From a checkpoint of a small audio captioner: batches of 64.
Rows from block 6 of the audio encoder of a small audio captioner, named by matrix and row number. Rows with one number belong to one neuron. Each number is 128 + 32 x the weight over its row's rms, rounded and kept within 0 to 255. All counts start at 0. After the name is the row's rms in percent of the matrix's.
After each neuron's rows are labels from the 100 clips, of 14976, where the neuron reaches its highest value: "strongest on" is what is common among them. Only what is clearly more common there than usual is listed. The data: synthesized solo parts of chorales (CocoChorales).
# fc1: MLP up (encoder.blocks.6.mlp.fc1.weight, 768x192), inputs 0-191
# fc2: MLP down (encoder.blocks.6.mlp.fc2.weight, 192x768, transposed), outputs 0-191

fc1.50 057 [115  94 104  96  99 164 163  93  65 128 141 102 104 113 167 144  86 197 171 119  94  91 186 106  94 103 104 107 171  90  88 143 147 168 104 168  88  82 168 152 106 185 103 170  94 137 142 128 102 148  97 144  82 118  68 120 187 166 175 152 124 111 102  82 106 121 114 138 109 129  80 172 163 181 187 113  87 109 157  86 180  96 160  92 122  92 112 159 174 107 161 131 158 169  61  70 103 162 112 151 150 140 176 127 147  76 157 120 158 155  98 106 147 139  93 165 156 165 133 153 142 155 133 120 106 176 137 141  73 138 135  65 132 122 165 128 103 185  99 102  93 106 112 169 137 167 180 171 153 181  92 112  85  90 118 109 134  88 144 144 115  81 119 117 152 157 158 101 125 105 152 172 114 190 124 126 158 132 152 120 173 136 139 149 112 103 142 181 174 146  87 151]
fc2.50 045 [ 96 102 150 153 158 133 124  97 114 133 143 180 136 171  92 141  76 168 159 153  82 137  93  93 109 134 189 155 144 119  94 130 102  69 134 127 134 175 174 139 123 104 133 146 202 130  95 151 153  77 148 142  98 140  92 118  96 139  97 131 142 105  82 152 136  75 140  78 141  68 179 199 150 157 152 129 134 154 107 163 202 146 136 131 148 181 183 118 140  98 138 152 123  68 100  80 100  71  64 157 125 171  82 125  88 114 146 118 176 151 156  65 160  97  81 167 106 152  90 126 171 161 153 183  98 164 159 138 178 121 144 139 104  89  72 105 153 108 126  94 139 195 141 114 104 168 127 143 153 109 139  92 134 127  90  67 129 178 156 132  92  95 105 125 196 147  81 108 133 155 176 172  96 157 193 141 121 130 104 125 102 166 162 135 101 156 127 128 159 141 139 127]
strongest on: note C5; note F5; note C#5; note F#5

fc1.409 176 [130 133 146 101 161  81 167 145 179 104 141 126  89 136 203  73 174 101 109 153 135 124 134  77 121 152 169 156 119 146 126 104 137 108 128 139 151 142 134  79 106 143  82 157  78 154 147 126 187 124 161  93  82  90  83 114 134  89 138 160 157  88 162 155  74 126 124 133 122 134 132 111 138 117 121 128  53 126 134 162 151 137 184  89 150 151 144 110  91 104 177 176 167 144  99 111 127  96  61 161 141 122 140  59 167  90  86 125 161 182 161 130 102 111 189  77 156 142 111 112 147  77 146 113  90  75 111 129 138 134 127  79 113 102 181  99 117  89 137 147 134 185 116  99  64  88 129  43  77 165 118  88 110  72 160 135 127 118 182 158  93 108 170  88 139 181 131 142 166 173 159 102 137  76 148 191 161 160 115 150 116 170 134 135 121  88 122 132  83 156 132 161]
fc2.409 147 [100  79 124  84 179 108 148 161 175  86 151 170 116 121 122  89 172 121 130 191 109 138 159  68 140 106 159 174 105 162  89 122  81 138 119  95 140 111 126 104 121 135 114 121 103 126 112 165 166 114 156  70  99  52 113 104 125  94 149 154 181  75  94 121  89  83 111 123 117 145 149 140  92 102 121 199 129 103 142 139 114 156 166 146  97 140 200 154  88 144 158 115 128 183 158 134 165 152  87 170 119 167 135 105 199  86  91 111 136 194 119 143 165 138 150 127 107 141  88 151 153 125 143  61 103  85 161 160 149 174 171 141 133 149 123 144  63  89 100 128  93 180 131 114 105 162 155 115 100 162 117  90  82  81 151  61 115 126 123 118  91 151 118  77 125 173 157 144 109 174 162 137 127  65 137 183 137 126 108 104 155 109  92 125 151 109  82 104  71  90 188 161]
strongest on: note B3; note F#3; note C#4; cello

fc1.91 086 [112 126 128 172 154 142 118 161 134 211 121 100 132 164  89 122  94 155 107  79 192 136 159 149  74  78 148 157  95 126 126 139 116 143 142 127 119 148 130 135  96 110 130 138  89 202 110 114 132 148 160 179 144 137 178 184 105 117 146 146 124 135 171 111  92 187 142 105 179 105 109  91  48 116 103 122 170  81 185 141  89  94 129 106  72 130 128 187 173  61 115  58 101 172 169 105 127 161 152 102 124 140  72 150 178 173 146 169 129 169 145 152 125 168 140 155 147 179 134 140  86 163 164 178 124 103 123  70  90 135 141 134 173  86 160 173 118  71 108 103 108 132 181 141 178 152 149 162 147  99 154 121 113 123 114 144 163 143 156 138 123 152 134 107 153 158 156 144  95  98  96 188  95  76  44 136 120 164 141 139 133 113 135 168 126 178 107 121 126  99  94  88]
fc2.91 066 [193  73 116 182 151 112 153 140  87  84 143 128 134 174 187  90 132 147 139 123  64 133  98  58 169 148 116 169 134 151  97 105 131 175 109 128 143 106 125 102 197 133 110 169 115 123  65 111 106 142 137 152 105 180 102 130 127 125  79 107 193 164 106 164 105 125 112 120 113 105 161 134 182 155 110 142 130  96 118 116 118 169 185 110 140 151 161 144 117 146 138 142  85 129 149 179 115 140 117 160  92 147 176 125 127 104 119 119 106 124 108 123 132 187 132 117  76 144 148 125 143  79 181 129 118 107 120 142 185 165 141 168 111 135 167  88  75 134 189 107 129 128 100 109 160 131  90 143  52 212 146 121  95 147 105  91 113  52  83 154 137 131 181 113 153 111  93 100 149  99 140 145 187 105 129 157 117  59  94 196  76  83 145  79 114 125 153 142 117 132 128 216]
strongest on: note D4; note C#4; note A3; bassoon

fc1.207 131 [177 139 146 131 149  91 130 195 151 102 113  90 127 119 181  59 151 106 109 100 130 134 123 143  95 131 153  95 155 121 136 158 153 106  88 144 139 136 175  82  65 149 122 145 118 162 156  59 194 135 100 124 133 149 141 164 105  65 140 163 121 106 167 209 107 163 125 117  69 162 124 100 161 152 109 113 114 124 120 130  91 131 154  84 117 116  80 101  83  73 142 143 159 110  70 114 194 145 125 202  69  97 117  80 145 110 135 141 108 143 117 147  95 126 170  88 108 166 101 123 101 114 123 128 139 114  71 104 119 104 137  87 137 133 168  56 129  73 142 148 142 157 107  47  80  78 146  94  99 129 130 108 156 133 117 133 108 170 152 134 118  75 191 117 170 141 145 133 187 146 181  97 128 129 143 109 140 158 185 205  90 187 119  97 120 105 140 167 114 154 105 169]
fc2.207 149 [102 136 127 116 119 117 123 138 163 101 158 126 124  86 126 145 149 106 116 127 197 124 146  98 169 163 206 104 112 158 146 121 124 124 152  82  86 120 170  92  66 129  81 149  95  92 170 163 186 107 127 120 171 100 124 100 107  53 159 161 132 113 116  63 150 135 135 154 120 185  98  84  94  62 133 164  67 139  80 176 147  93 144 151 115 152 121 120  82 151 155 153 127 133 122  77 134 150  81 241 113 133  90 154 121 104  84  96 125 158 138 119  93 104 191 194 136 137 108 166 135 154  89 117 111 134 170  93 138 119 112  92 150 150 116  77 121 103 119 117 185 145 148 115 166 118 155 140 136 100 177  79 140 130 140 141  95 106 187 163  88 141  82 134 116 132 155  72 104 158 205 126  95 148 150 147 129 145 169  71 153 173 154 157 137  83  83 137 121 125 175  93]
strongest on: note G5; flute; note G4; horn

fc1.752 192 [ 76 138  87 156 154 158  77  90 132 152 139 157 188 135  64 167 115 192 141  89 133 128 143 136 112  87 116 132 109 113 107 139  82 131 145 111  95 126 101 192 109  88 120 130 136 126  91 174 115 121 154 114 143 130 152 115 159 132 110 128 121 137 107  93 114 115  96  69 152 143 115 157 114 115 126 117 175 123 184 148 158 126  88 174  93 156 155 161 160 153 103  26  70 141 155 128 106  76 124  77 175 181 111 144 140 143 141 132 125 137 141 107 170 134  93 159 107 116 128 156 128 160 169 123 159 124 114  91 142 172 140 131 104  88 143 201  81 142 131 106  78 107 171 220 126 185 142 190 152  92 127 129 126 132 184  89 149  98  78 114 164 165 113 121 105 163 125 119  39  77  85 184 133 124  97 152 144 134  93 102 170  67 161 132 169 178  73  99 141 120  92 146]
fc2.752 214 [156 148 182 133 140 125 138 133 172  61 107 192 129 139 186 116 166 112 102 150  99  94 101  50 230 129 174 182 137 151 107  81 145 132 109 137 138 139 113 136 139 173 101 147 106 108 145 104  99 128 121 107 144 127 134 103 151 122 139  76 170 129  87 122 108  61  90 140 103 111 139 155 180  76 121 156  86 116  82 158 193 168 129 169 127 134 168 117  98 143 168 161 125 124  84 182  67 123  92 160  98 135 183 101 134 130 117 159 140 116 104 175 159 131 138 138 114  90 105 139 133  61 130 117 105 115 128 132 150 107 162  96  56 148 129  79 121 122 173 166 140 185  87 115  67  97 157  74  61 162 123 145 141 126 133 109  96 124 150 142 145  98 153 123 106 195  99 135 135 170 132 154 211  94 175 147 133  84 124 135 109 118 118 122 101 106 123  82  90 137 182 183]
strongest on: note G5; note A5; note A3; trumpet

fc1.634 067 [109 151 128 172 150 142 157 124 140 164 144 113  91 133 157  60 144 151  77 130  77  73 132 140 149  86 105 170 127 181 166 150 149 120  85 155  75 106 153 127 100 118 112 117  84 111  66 143 108 203 188 130 124 137 144 148 165 157  97 131 156 148  93 146  75 141 119  94 113 156 204 117  87 156 134  81 110  65 132 142 171 129  74 152 165 156 115 135 130 143 129 103 136  94 226 163  87 178 175 129  92 118  84 124 154 173 117 180 148 158 152 124 118 147 117  61 144  86  97  94 150 126 175 195 106  81 126 166 177 149 171 172 147 152 161 143 144 125 188  88  90 107  84  91 170 123 133  72 124 136 136 132  95  82  97 125 146 174 129 110 103 130 132 119 148 181 145 147 154 123  99 143 141  89 147 133 197 105  99 156 117 147  57 112 143 105 155 134 130  98 108 124]
fc2.634 046 [137 108 141 168  94  97  77 150 108 171 119 131 116 141 101 146 148  89  92 152 113 165 173 199 155 150  98  79 110  84 128 120 156 120 111 129 100 114 190 110  73 112 147 112  85 142 118  45 105 174  97 130 155 111 116  86  81 146 116 176 107  88 132  80 131 132 127 170 123 106  87 129 117 140 128 160 174 177  98  80  81 113 102 153 108 120 115  88  97 158  95 177 174  46 133 111 157 150 136 148 172 120 146 141 153 162 155  93  98 148  91 121  55 127 137 153 174 129 161 139 159  69 145 138 178 112  70 110 132 150 100 157 152 140 154 128 118  91 130 134  90 177 122 153 134 157  77 165 160  51  77 103 136 120 101 133 150 160 102 108 122 119 143 177 123 107 144 169 103 113 133 125  68 159 156  90 174 155 118  89 129 126  89  83  58  99 192  89 114 199 132  99]
strongest on: note D4; clarinet

fc1.412 129 [118 151 144 134  82 109 169 130 135 116 137 103  81  82 172 116 104  96 141 133 109 144 140 119  97 189 150 124  78 156 175 178 167 136 124 158 124  87 108 116 109 140  76 179 104 180 142 144  81 130 168 140  95 142 183 171 116  89 118 108  82 106 104  64 146 152 134  94 111 145 174 124  57 103  94 129  97 136  94 149 186  98 130 127 145 121  89 159 100 113 177 192 125 100 110 174 123 166 145 105 167  95  76 150 166 125 118  97 179 123 168 136 128  83 155 113 165  90 162  87 152 102 141 196  84  61 108  96 157  57 146 106 137 100 107 146 122 110 104 127 130 121 121 106 152 114 161  85 115  95 151 150 124  73 134 139 135 140 149 167  67 144  73 137  80 137 144 117  68 169 103  71 102 114  71 170 166 157 177  99 151 147 154 127 135  47 160 128 107 118 183 115]
fc2.412 103 [123 151  89 176 135 107 179 105 122 166 148  96 160 132 140 111 138 136 108 100  89 130  74 130 101 143  75 110 134 149  73 189  75 176 132 141 157 115  92 128 125 141  97 137 135 101  78  96  91 174 103 152 119 135 122 111 124 201  77  61  96 165 147 124 141 121 166  86 100 196  95 168  81 133 151 110 138 159 163 120 118 133 155 137 144 135  83 166 140 153  89  63 126 110 170 140  91 119 144  17 157 137  95 145  57 113 161 115  82 127 194 109 123 132 129 142 108  82 163 139 177 135 173 163 152 117 138 107 162 147 177 176 117 139 125 164  89 149 135 127  81 137 104 163 183 151  82 128 157 117 105 136 121 131 187 129 155  56 103 132 138 142 129 198  66 125 103  72 115 106 107  86 127 142  80 100 139 129 103 129  99 122 169  94  77 103 121 137 197 126 133 132]
strongest on: note D4; bassoon; note A4

fc1.721 171 [131 142 128 132 169 100 137 165 146 144 127 143  90  73 135  69 137 103 136 107 116 167 110  95  81 145 124 134  68 135 167 144 171  96 121 153 123 129 170 117  93 156 104 153  78 195 135 114 136 142 174 106 112  72 140 164 116  78 140 169 112  76 187 138 122 113 106  91  72 135 160 131 135 128 100 131  68 136 105 124 175 121 154  82 118 160 116 110 100 106 144 150 133  96  98 108 162 117 119 158 148 100  63  85 188 131 144 146 205 144 179 112  97  86 137  77 158 139  83 117 179 105 119 134  97  50 115  73 122 114 126  93 133  64 183 119 171 113  45 161 144 198 126  96  55 117 140  76 100 127 130 117 174  91 111 151 187 159 159 155 125 130 143 121 142 171 137 137 133 156 133 124  84 110 139 179 194 183 167 123 143 186 158 139 118 107 149 145 142 154 155 112]
fc2.721 170 [149 136 178 104 142 113 133 178 152  60  70 137 104 129 153 131 138 125 152 151 109 116 147  71 185  76 149 180 123 160 138  85 178 119 104 131 150 116  55 130 145 148 169 173 119 168 153 149 113  98 185  84  89  81 134 149 146  97 152 143 156 115  95 139 120  67  89 152 116 107 184 144 138 108  97 188 144 102  96 129 149 134 158 137 107  94 180 136 133 124 159 166 164 172 112 161 137 128 116 157  89 128 193 106 170 110 102 144 176 146  83 178 186 123 104  43  93 156 124 102  97  80 136 116  80 115 105 154  98  93 126 102 106 148 150 136 151 137 113 142 137  97 107 100 112 119 130  78  64 165 114 127 118  88 112  81  95 191 110 133 138 107 136  78 130 165 159 179 152 166 116 151 180  92 164 171 103  98 124 148 141  75 103 139 133 145 137 105  39  90 142 187]
strongest on: note B3; note A3

fc1.561 057 [139 188 113 151 144 151 161 139  86 164 113 117 117 117 105 147 100 177 171 104 116 110 123 134 125 122 203 102 174 198 136 139 165 192 172 176 118 145  64 174 168 161 104 136 155 121  80 170 154 164  76  56 122 143 177  75  84 121 100 162  83  91 119 156 129 113 177  93 136 144 141  76 168 151 124 111 168 128  82 169 132 136 113 114  75 110 164 135 156 116 158 167 154 102  71  85 145 153  87 178 162 144 158 100 125  98 141 130 115 185 125 123 115 140 113 178  73 160 112 140 163 144 124 166 111 139 122 130 118 155  79 178 106  96  72 173 101 129 146 127 202 126 167 136 115 146 160 161 115 123 118 116 119 167 155 150  98 140 154 115 153 160  85 157 126 112 137  92 168  75 156 111 110  88 112  77  98  58 164 102 147 129 164 170 174 132 158  88 108 155 133 184]
fc2.561 039 [154  81 184 113 159 102 141  85 133 165 110 172 163  62  86  86 103 105 131 149 101 122  94 101  76  67 141 140 150 112 103 103  52 155  96 134 169 161 151 117 150 119  96  93 106 135 126  82 125 109 103 129 133 124 119  96 184 175 149  96 169 151 201 116  89 119 190 147  97 131  72 106  85  92 175 143  88 145 108 105 168 175 181  82 103 181 132 177 103 125 166  93  90 115  91 145 188 146 146 111 152 109 161 134  93 150 144 141 128 114 155 114 188  96 119 167 121 175 164 141  95 146 130  78 130 160 108  51  65  89 102  80 172 133 145 145  81 204 126 132  93 121 134 162 124 148 168 137  88 108 106 155 117  68 127 158 165 114 128 100 149 150 130 152 182 107 139 133  92 117 107 156  96 129 120  97 130  70 155 124 179  97 186 149 114 134 157 132 149 118 124 112]
strongest on: note G#3; instrument: tuba; note C#3; note F#3

fc1.523 066 [123 124 139 151 114 101 155  83 145 155 136 169 162  93  59 118 121  63  89 130 139 152  92 177 136 141  86 123 139 146  89 122 133 108 129 162 151  96  74 101 173 100 192 120 120 139 140 151 101  93 175 123  85  50 109 105 151 156 134 142 121 120 136 115 211 110 196 153 107 140 139 145  58 125 144  83 107 158  98 101  94 107 165 128 136 148 131 109 135 141 127 164 128 121 125  70 177 134  78 142 103 168 139 104 114 168 137 115 150  81 169  96  60 138 120  60 159 129 108 186 107 158 125  70 123 203 128  97 110  88 107 134 146 114 167 151 174 199  72 181 185 114 118  94 155 122 131 163 112 130 137 146 184 158 114 147 152  87 147 123 140 151  69 105 130  72 109 192  97 172 139  82 127 149  97 117 120 100 125 119 138 163 180 109  72 151 131 138 125 126 113  66]
fc2.523 048 [181 109 119 182 101 119 188 148 135 105 139 134 121  93 117 121 172  86  84 106  76 156  75 152 207 153 106 145 180 153 139 147 187 110  97 126  86 116 147 143 103 129 121 184 174 128 137 125 100 167 163 155 145 149 126 168 127 102 117 120 175 136 154 146 166 116 125 146  45 106 123 188 173  92 128 117 129 160 138  88  93 127 154 147 122 141 150  73  93 132 139 162 145 102 148 143 172 128 138 192  90 130 171 123 107 106 166 166 124 129 183 105  92 133 151 126 107 112 136 117 133  82 120 109 140 108  63 130 140  48 156 159  87  96 129  99 130 130 153 115 134 196 111  90  45 141  91  99  62 112 109 155 178 135 144 137 188 115 139  93 162  78 190 141 172 109  81 168 175 209 123 138 151 100 154 139 115 119 162 184 143 108 160 108  62 148 128 131 130 142 141 155]
strongest on: note D4; clarinet

fc1.580 108 [147 118 137 142 160  82 170 177 130  78  80 116  78 122 153  59 131  80 150 116 117 158 114 136 111 181 156 102 114 108 175 106 172  89 122 177 132 151 149  81  89 131 138 113  96 163 162 111 135 156 122  97  76  75 143 152 107  79 140 156 121  81 172 149  98 165 171 106  66 118 133  83 159 186 103 130 115 159 131 103 126 120 182  71 113 122 148 142  95 109 161 135 138  91 146 137 158 123 133 180 111  72 107  88 160 127 135 131 163 164 146 133  95 111 203  87 125 129 113  89 129  82 109 103 105  88  65 132 129 130 140 109 194 127 151 103 159 115  88 152 108 192 123  50  80 128  92  90  84 162  97 103 127  89  91 148 142 172 155 148  84 128 156 134 161 113 128 165 172 136 114  78 128  93 152 156 186 170 156 137  85 142 114 100  86  77 195  99 120 181 140 142]
fc2.580 103 [138 129 158 118 104 131  71 131 116  89 142 148 135 125 144 121 148  88  97 159 192 123 166 105 167 106 204 125 128 183 130  87 108 121 135  76  80 141  95  99  90 123 118  97  92 108 152 186 146  84 143 135 125 147 134  76  98  91 187 151 140  71 137 129 140 121 140 171 130 118 149 104  79  49 125 187  95 122  54 169 127 143 105 143 104  90 142  94 112 161 165 198 140 144  84 152 182 170 131 157 100 112 132 114 168 137 116 122 147 124 104 153 128 111 159 116 115 170 150 150 106 111  79  77 117 192 146 192 122 102  85  94 101 149  92 110  93  79  79 135 135 149 122 131 132  52 183 135 110 149 189 121 124 142 127  94  66 166 142 156 133 164  77  96 108 134 186 191 149 145 111 130 196 158 147 142 115  91 147 105 144 140 107 150 140 136 112 136  45 105 168 107]
strongest on: note B3; note B4; bassoon; note C4

fc1.7 058 [153 120  85 139 122 137 171  89 198  98  99 200 142 156  96 117 100 173  82 165 147 170 134 113 145 169 118 155 165 174  93 102 174  67 136 137 150 131 141  92 129 119 130  97 159 114 115  77  74 185 180 127 125 140 123 143 163 147 170 174 154 107 138 137 126  77 134 106 127 111  86 170 162 157 120 174 115 122 120 130 197 147 145 137 105 163 113 147 149 154 161  86 145 104 123 167 163 144 154 101 145 124  99  74  77  92 172 103  93  87 176 168 166  92  87 131 144 106  56 182 150 168 138 157  97 182 161  93  94 148  88 123 111 153 141 125 101  85  93 138 162 111 155 106  65 108 101 149 101 173 114 167 147 139 147 154 134 142 157 103 108 109 179 112 113 116 142  69 193 154  98 127 169 114 195 104 102  70 175 157 111 115 119 103  88 139 145  99  81 158  78 169]
fc2.7 040 [172 157 155 152 164 128 148 123 182  69 129  97 136 173 167  61 126 181 149 104 114 157 135 122  75 123 134 155 130 155  96 104 113 182  83  96 194 114 110 148 117 127 131 118 127 120 141  49 120 153 156 130  98 139  88 168 152 126 111 171 106 144 109 141 136 116 142 143 165 140 190 105 144 193 140 140 135  86 142 105 126 132 200  84 100 183 168 124 149 152 157 116 186 124 163 163 137  98 104 115 107  92 125  96 191 133 121 123 154 136 152 188 102 107 147 186  89 100 146 149 101  58 204  78 133  40  85  79 108 137 154  85 163  92 200 128 163 118 148 142 156 150  83 112 117 126 128 108 138 116 142 140  84 141 162 138 137  72 132  88  98 117 148 169 152 170 158 117 108 102 176  76 126 117 119 101 109 145 150 129 111 183 128 130  92 129  91 125 149  75  91 193]
strongest on: note G#3; note A#3; tuba

fc1.245 054 [ 88 148 103 165  99 122  98 185 148 144 105 156  99  98 135 134  85 166 145  81 183  98 172 140 180  88 131 140  89 101 189 129 133 138 110 159  74 129 122 130  95 105  94  99  88 142 177 115  97 149 208 112 103 166 119 154 145 108 157 130 143 133 167 165 155 133 139  99 155 131 153  86 109  96 129 107 155 170 106  78 144 159 142 108 151 116 128 169 175 102 151 102 105 174 193 178 105 138 132 113 122  88  96  83 105 129 124  92 138 172  76 177 169 126 144  99  78 201  78  82 159  99 164 176 177 116 107 105 155  75 167 109 135 179 111 139  93 176 164 160  74 131 114 122 164 122 118 166 106 169  90  80 181 164 151 138 154 140 165 140  90 116 161 105 127 137 130 127 109  81  93 130 148  88 102 181 159 187 107 131 101 155 131  98  86  96  77 172 169 169  89 125]
fc2.245 046 [164 138 161  90 174 116 164 154  92  78 119 139 123  60 132 126 110 132 144 161  58 154  93 115 119 152 120  79 119 134 124 111 159 110 127 123 153 100 124 118  98 102  63 114 107 104 128 146 156  84  90 146 139 185  83 127 108  75 133 106 147 141 143  94 150  87 161 190 107 163 135 149 151 104 125  83  97 136 154 165 152 127 115 152 123 115 168 103 132 135 166 189 111 178  96 118 161 158 130 186 125 189 140 116 138 134  81 112 134 158 184  92  92 171 144 147 142 114 143 142 176 135  75  87  99 151 207 110 143 174  42  96  95 144 101  56 123 165 133  89 147 176 163  83 136 123  66  75 120 136 163 118  98 137 103  80 116  75 143 139 112 128 142 125 189 118 121 127 168 121 156 147 135 179 174  99  61  95 181 144 125 180 119 112  97 136  95 179 128 187 116  86]
strongest on: note D4; note C4; bassoon

fc1.239 118 [ 71  66 125  59 195  81 174 126 143 109 152 169 117 150 125 129 115 155 131 141 150 183 181 157  95 126 100 123 106 120 126 139 115  60 156 123 111 117 180 133 129 168 112 148 132 114 140 111 160 135 108  71  66  82  94 121 124 172 154 123 160 125  99 125  88 118 161 107 127 141 173 137  69 146 122 101  86 156 148 133 135  99 124 107 176 145 179  84  83 123 127 141 127 102 197 165 165 169  85 137 157 141  85 105 159 104  91 106 149 169 134 112 103  96 169 118 170  55  45 156 184 143 153 140 147  81 175 176 170 165 124 168 141 119  72  92  94 108  91 114  96 192 110 168 116 176 155  84 136 113 110 129 114 132 142 142 125 128 130  97 102  97 128 142 153 133 130 115  77 160 170 102  85  98 141 165 179 176 101  68 113 145 126 119 101  70 102 124 148 165 135  70]
fc2.239 134 [120 141  67 156 123 164 105 139 135 173 113 120 151 132 101 109 111 170 148 102 119 170 148 167  86  59  73 151  96 108 139 185  79 168 130 148 153 108 106 128 138  88 153  85 117 138 109 142 135 185 162 103 120 117 202 148  91 127 122 147 101 134 133 149 115  93 125  71 152 148  85 138  97 136 146 157 168 131 209  81  56 134 137 124 148 105 101 169 142 134  88  55 133 132 146 137 141 123 143  52 115 102  80 173 137 121 166 120 113 150 105 115 149 125 120 158 115 144  99 134 138 167 159 126 162 113  62 118  98 127 183 183 176  68 179 189 105 127 149 127  88 101 147 166 121 147 122 195 189  82  90  91 122 114 140 123 189 140  63  73 156 155 132 154  83 109 159  99  89 129  58 150  89 156  71 110 121 145 134 138 142  83 121 152 126 165 142 153 153  93  90 127]
strongest on: note G5; note G#5; clarinet; instrument: trumpet

fc1.351 096 [169 174 133 151 121  94 151  92 129 102 115 124  71 156 110 144 167  63  89 171  75 143  96 118 140 147  83 150 150 195 139 132 203 123 101 185 155 117  90  79 140 160 149 120 124  75 143  52  77 191 113  96 126  63 138 146 112 133  56  75 159 127 122 129 146 121 168 147 150 108 164  86 100 155  81 113 102 136 110 118 155 116 149 129 123  85 101 128 149 112  99 190 143  57 166 140 157 173 151 148 133  68  79 156 124 119 138 135 112 127  98 132 108 149 140 132 103 130 157  68 133 106 159 157  95 137 136 191 121  86 130 154  92 166 105  93 129  88 170  99  92 133 128 108 148  74 126  87 139 135 149 190 157 116  86 158 100 103 139 159 125 102 139 177 102 101 125 162 127 153 119 106 143 126 131 108 138  83 131  90 101 103  96  80  66  84 165  28 136 131 142 152]
fc2.351 101 [147 122 104 167 164 142 123 140 184 111 106 122 143 150 154  73 197 128  77 129 105 135 128  98 151 157 131 149 144 116  94 157  85 146 127  93 137 153 171  94 135 154  74  99  72 130 103  81 175 118  87 102 135 112 131 116 106 103  73 139 174  82 144 148  94 140 130  87 120 143 116 128 189 155 159 171 152 123 145 103  85 193 163 123 130 155 188 138 115 102 126 132 117 126  97 135 100  80 104 156 125 135 131 112 130 115 168 134 101 163 163 100 109 132 162 154  94 112 136 110 132  98 179  84 136  83  85 143 150 161 194 135 106 113 192 109 128  42 183 125  95 215  73 106  89 111 112  89  98 138  93  97 117  97 168 101 148 104 115 111 134 106 189 132 145 193  99  73 137 159 123 107 167 107 135 153 172 106 127 179  73 100 138  53 117 117 128 143 157 168 146 224]
strongest on: note C5; note A#4; note C4

fc1.95 053 [101  79 114 111 135  71 152 125 148 115 113 174 143 162 152 177  57 151 183  85  91  83  88 127  84  97 151 167 128  88  79 106 125  92 141 155 126 127 145 150 175 154 168 175 122 139  88  95 142  72 111 129 102 141 111 120 156 136  80 198 111 148 172 101 137 172 110  82  88 141  94 128  99 155 134 162 137 105 132 165  84  91 124  65 111 167 173  98 165 161 160 124 111 117 146 143 183 116 148  71 109  94 159 100  86 159 125 139 146 104 131  88 188 117 134 146 136 120 135 185  92 156 101  97  94 112 142 139  94 116 145 122 115 110  89 121 148 128 172 101 158 110 174 124 207 184 164 104 147  90 172 132 147  74  83 122 177 159 178 184 139 148 164 110  69 135 183  85  80 117 149 154  95 139 165 174 136 153 167  82 144 110 165 108 141 113 119 144 157 123  75  80]
fc2.95 036 [183  98 113 100 115 138  76  92  75  98  91 149 135 130  89 123 187 179 179  69 135 194  82  87 145  84 104 132  95  78 119 141 127  96 177  95 116 134  79 142 172 143 109  83  86 115 155 181 137 103 120  93 186 131 166 146 117  78 135  91 125 128  78 107 105  71 144  94 116 157 109 154 128  94 109 142 148 102 155  88 106 171 169 189 114  91 184  93 162 131 165  84 153 131 153 145 123 144 184 108 167  99 162 131 158 115 162 147 145 141 122 109 109  81 117 126 132 130 148 130 146 145 171 178 161  80 114  83 100 118  97 127 160  90 180  84 129 113 153 154 108 142 100 184 126 147  71 106  88 123 144  63  89 119 120  95 159 100 128 143 174 147 138 163  71 176 102  76 109 135 145 103 107 107 167 156 132 176 167 153 173  78 171 160 165  95  81 162 119 143 135 118]
strongest on: note D4; note C#5

fc1.526 211 [ 78 160  62 134  97 133 140  98  84 187 154 112 154 107 114 186  89 153 138 122  86 137  98 163  65 129 100 106 119 149 108 164  94 130 148 117 129 125 138 167 149  80 134 143 177  78 114 151  92 147  98 112 124 152 160 113 131 195 128 126 133 115 120  67 176 140 174 119 136 131  85 156  76 104 149 108 142 141 159 103 173 102  83 120 158 133 108 166 167 158  95  83  79 117 140 110 146 123 162  82 164 178  92 168  73 105 155  92  93 116 176  76 133 111  70 148 176  97 184 132 152 193 145 135 166 164 179 151 126 139 120 178 133 123  95 142 136 153 114 140 126 108 183 191 190 197 124 151 168  82 153 115 137 141 141 126 139  89  78 142 161 177  70 155 132  88 106 121  66 106  82  90 131 155 124  76  88 117 133 105 149 126 178 162 146 131 119 120 157 103 153  79]
fc2.526 214 [151 152 171 152 102 139 143 135 168  52 138 151 146 147 182 130 166 109 108 163 152  87 137  31 210 106 170 176 186 179 108  98 133 148  89  84 121 135  57 152 101 191 115 141 101 132 125 113  81 106 190 121 116 150 143 112 150  81 145 101 139 103 119 130 131 112  80 120 107 103 169 176 116  78 135 161 149  94  73 150 160 173 129 154  99 109 148 127 116 131 177 168 153 134 117 206 105 114 103 134  75 138 181 106 148 142 109 149 132  95 103 185 179 117 139 119  89 142 150 147  92  66 122 145  75 136 139 145 162  90 122  79  87 156 118 110  89 100 128 133 123 103  88 103 125 103 177 102  78 183 161 159 114 131 143  89  64 128 125 146 143 126 106 114  93 186 144 173 137 154 139 152 209 101 137 147 145  92 116 149 136  95 115 104 147 116 118 126  73 127 150 171]
strongest on: note B3; note C#4; note B4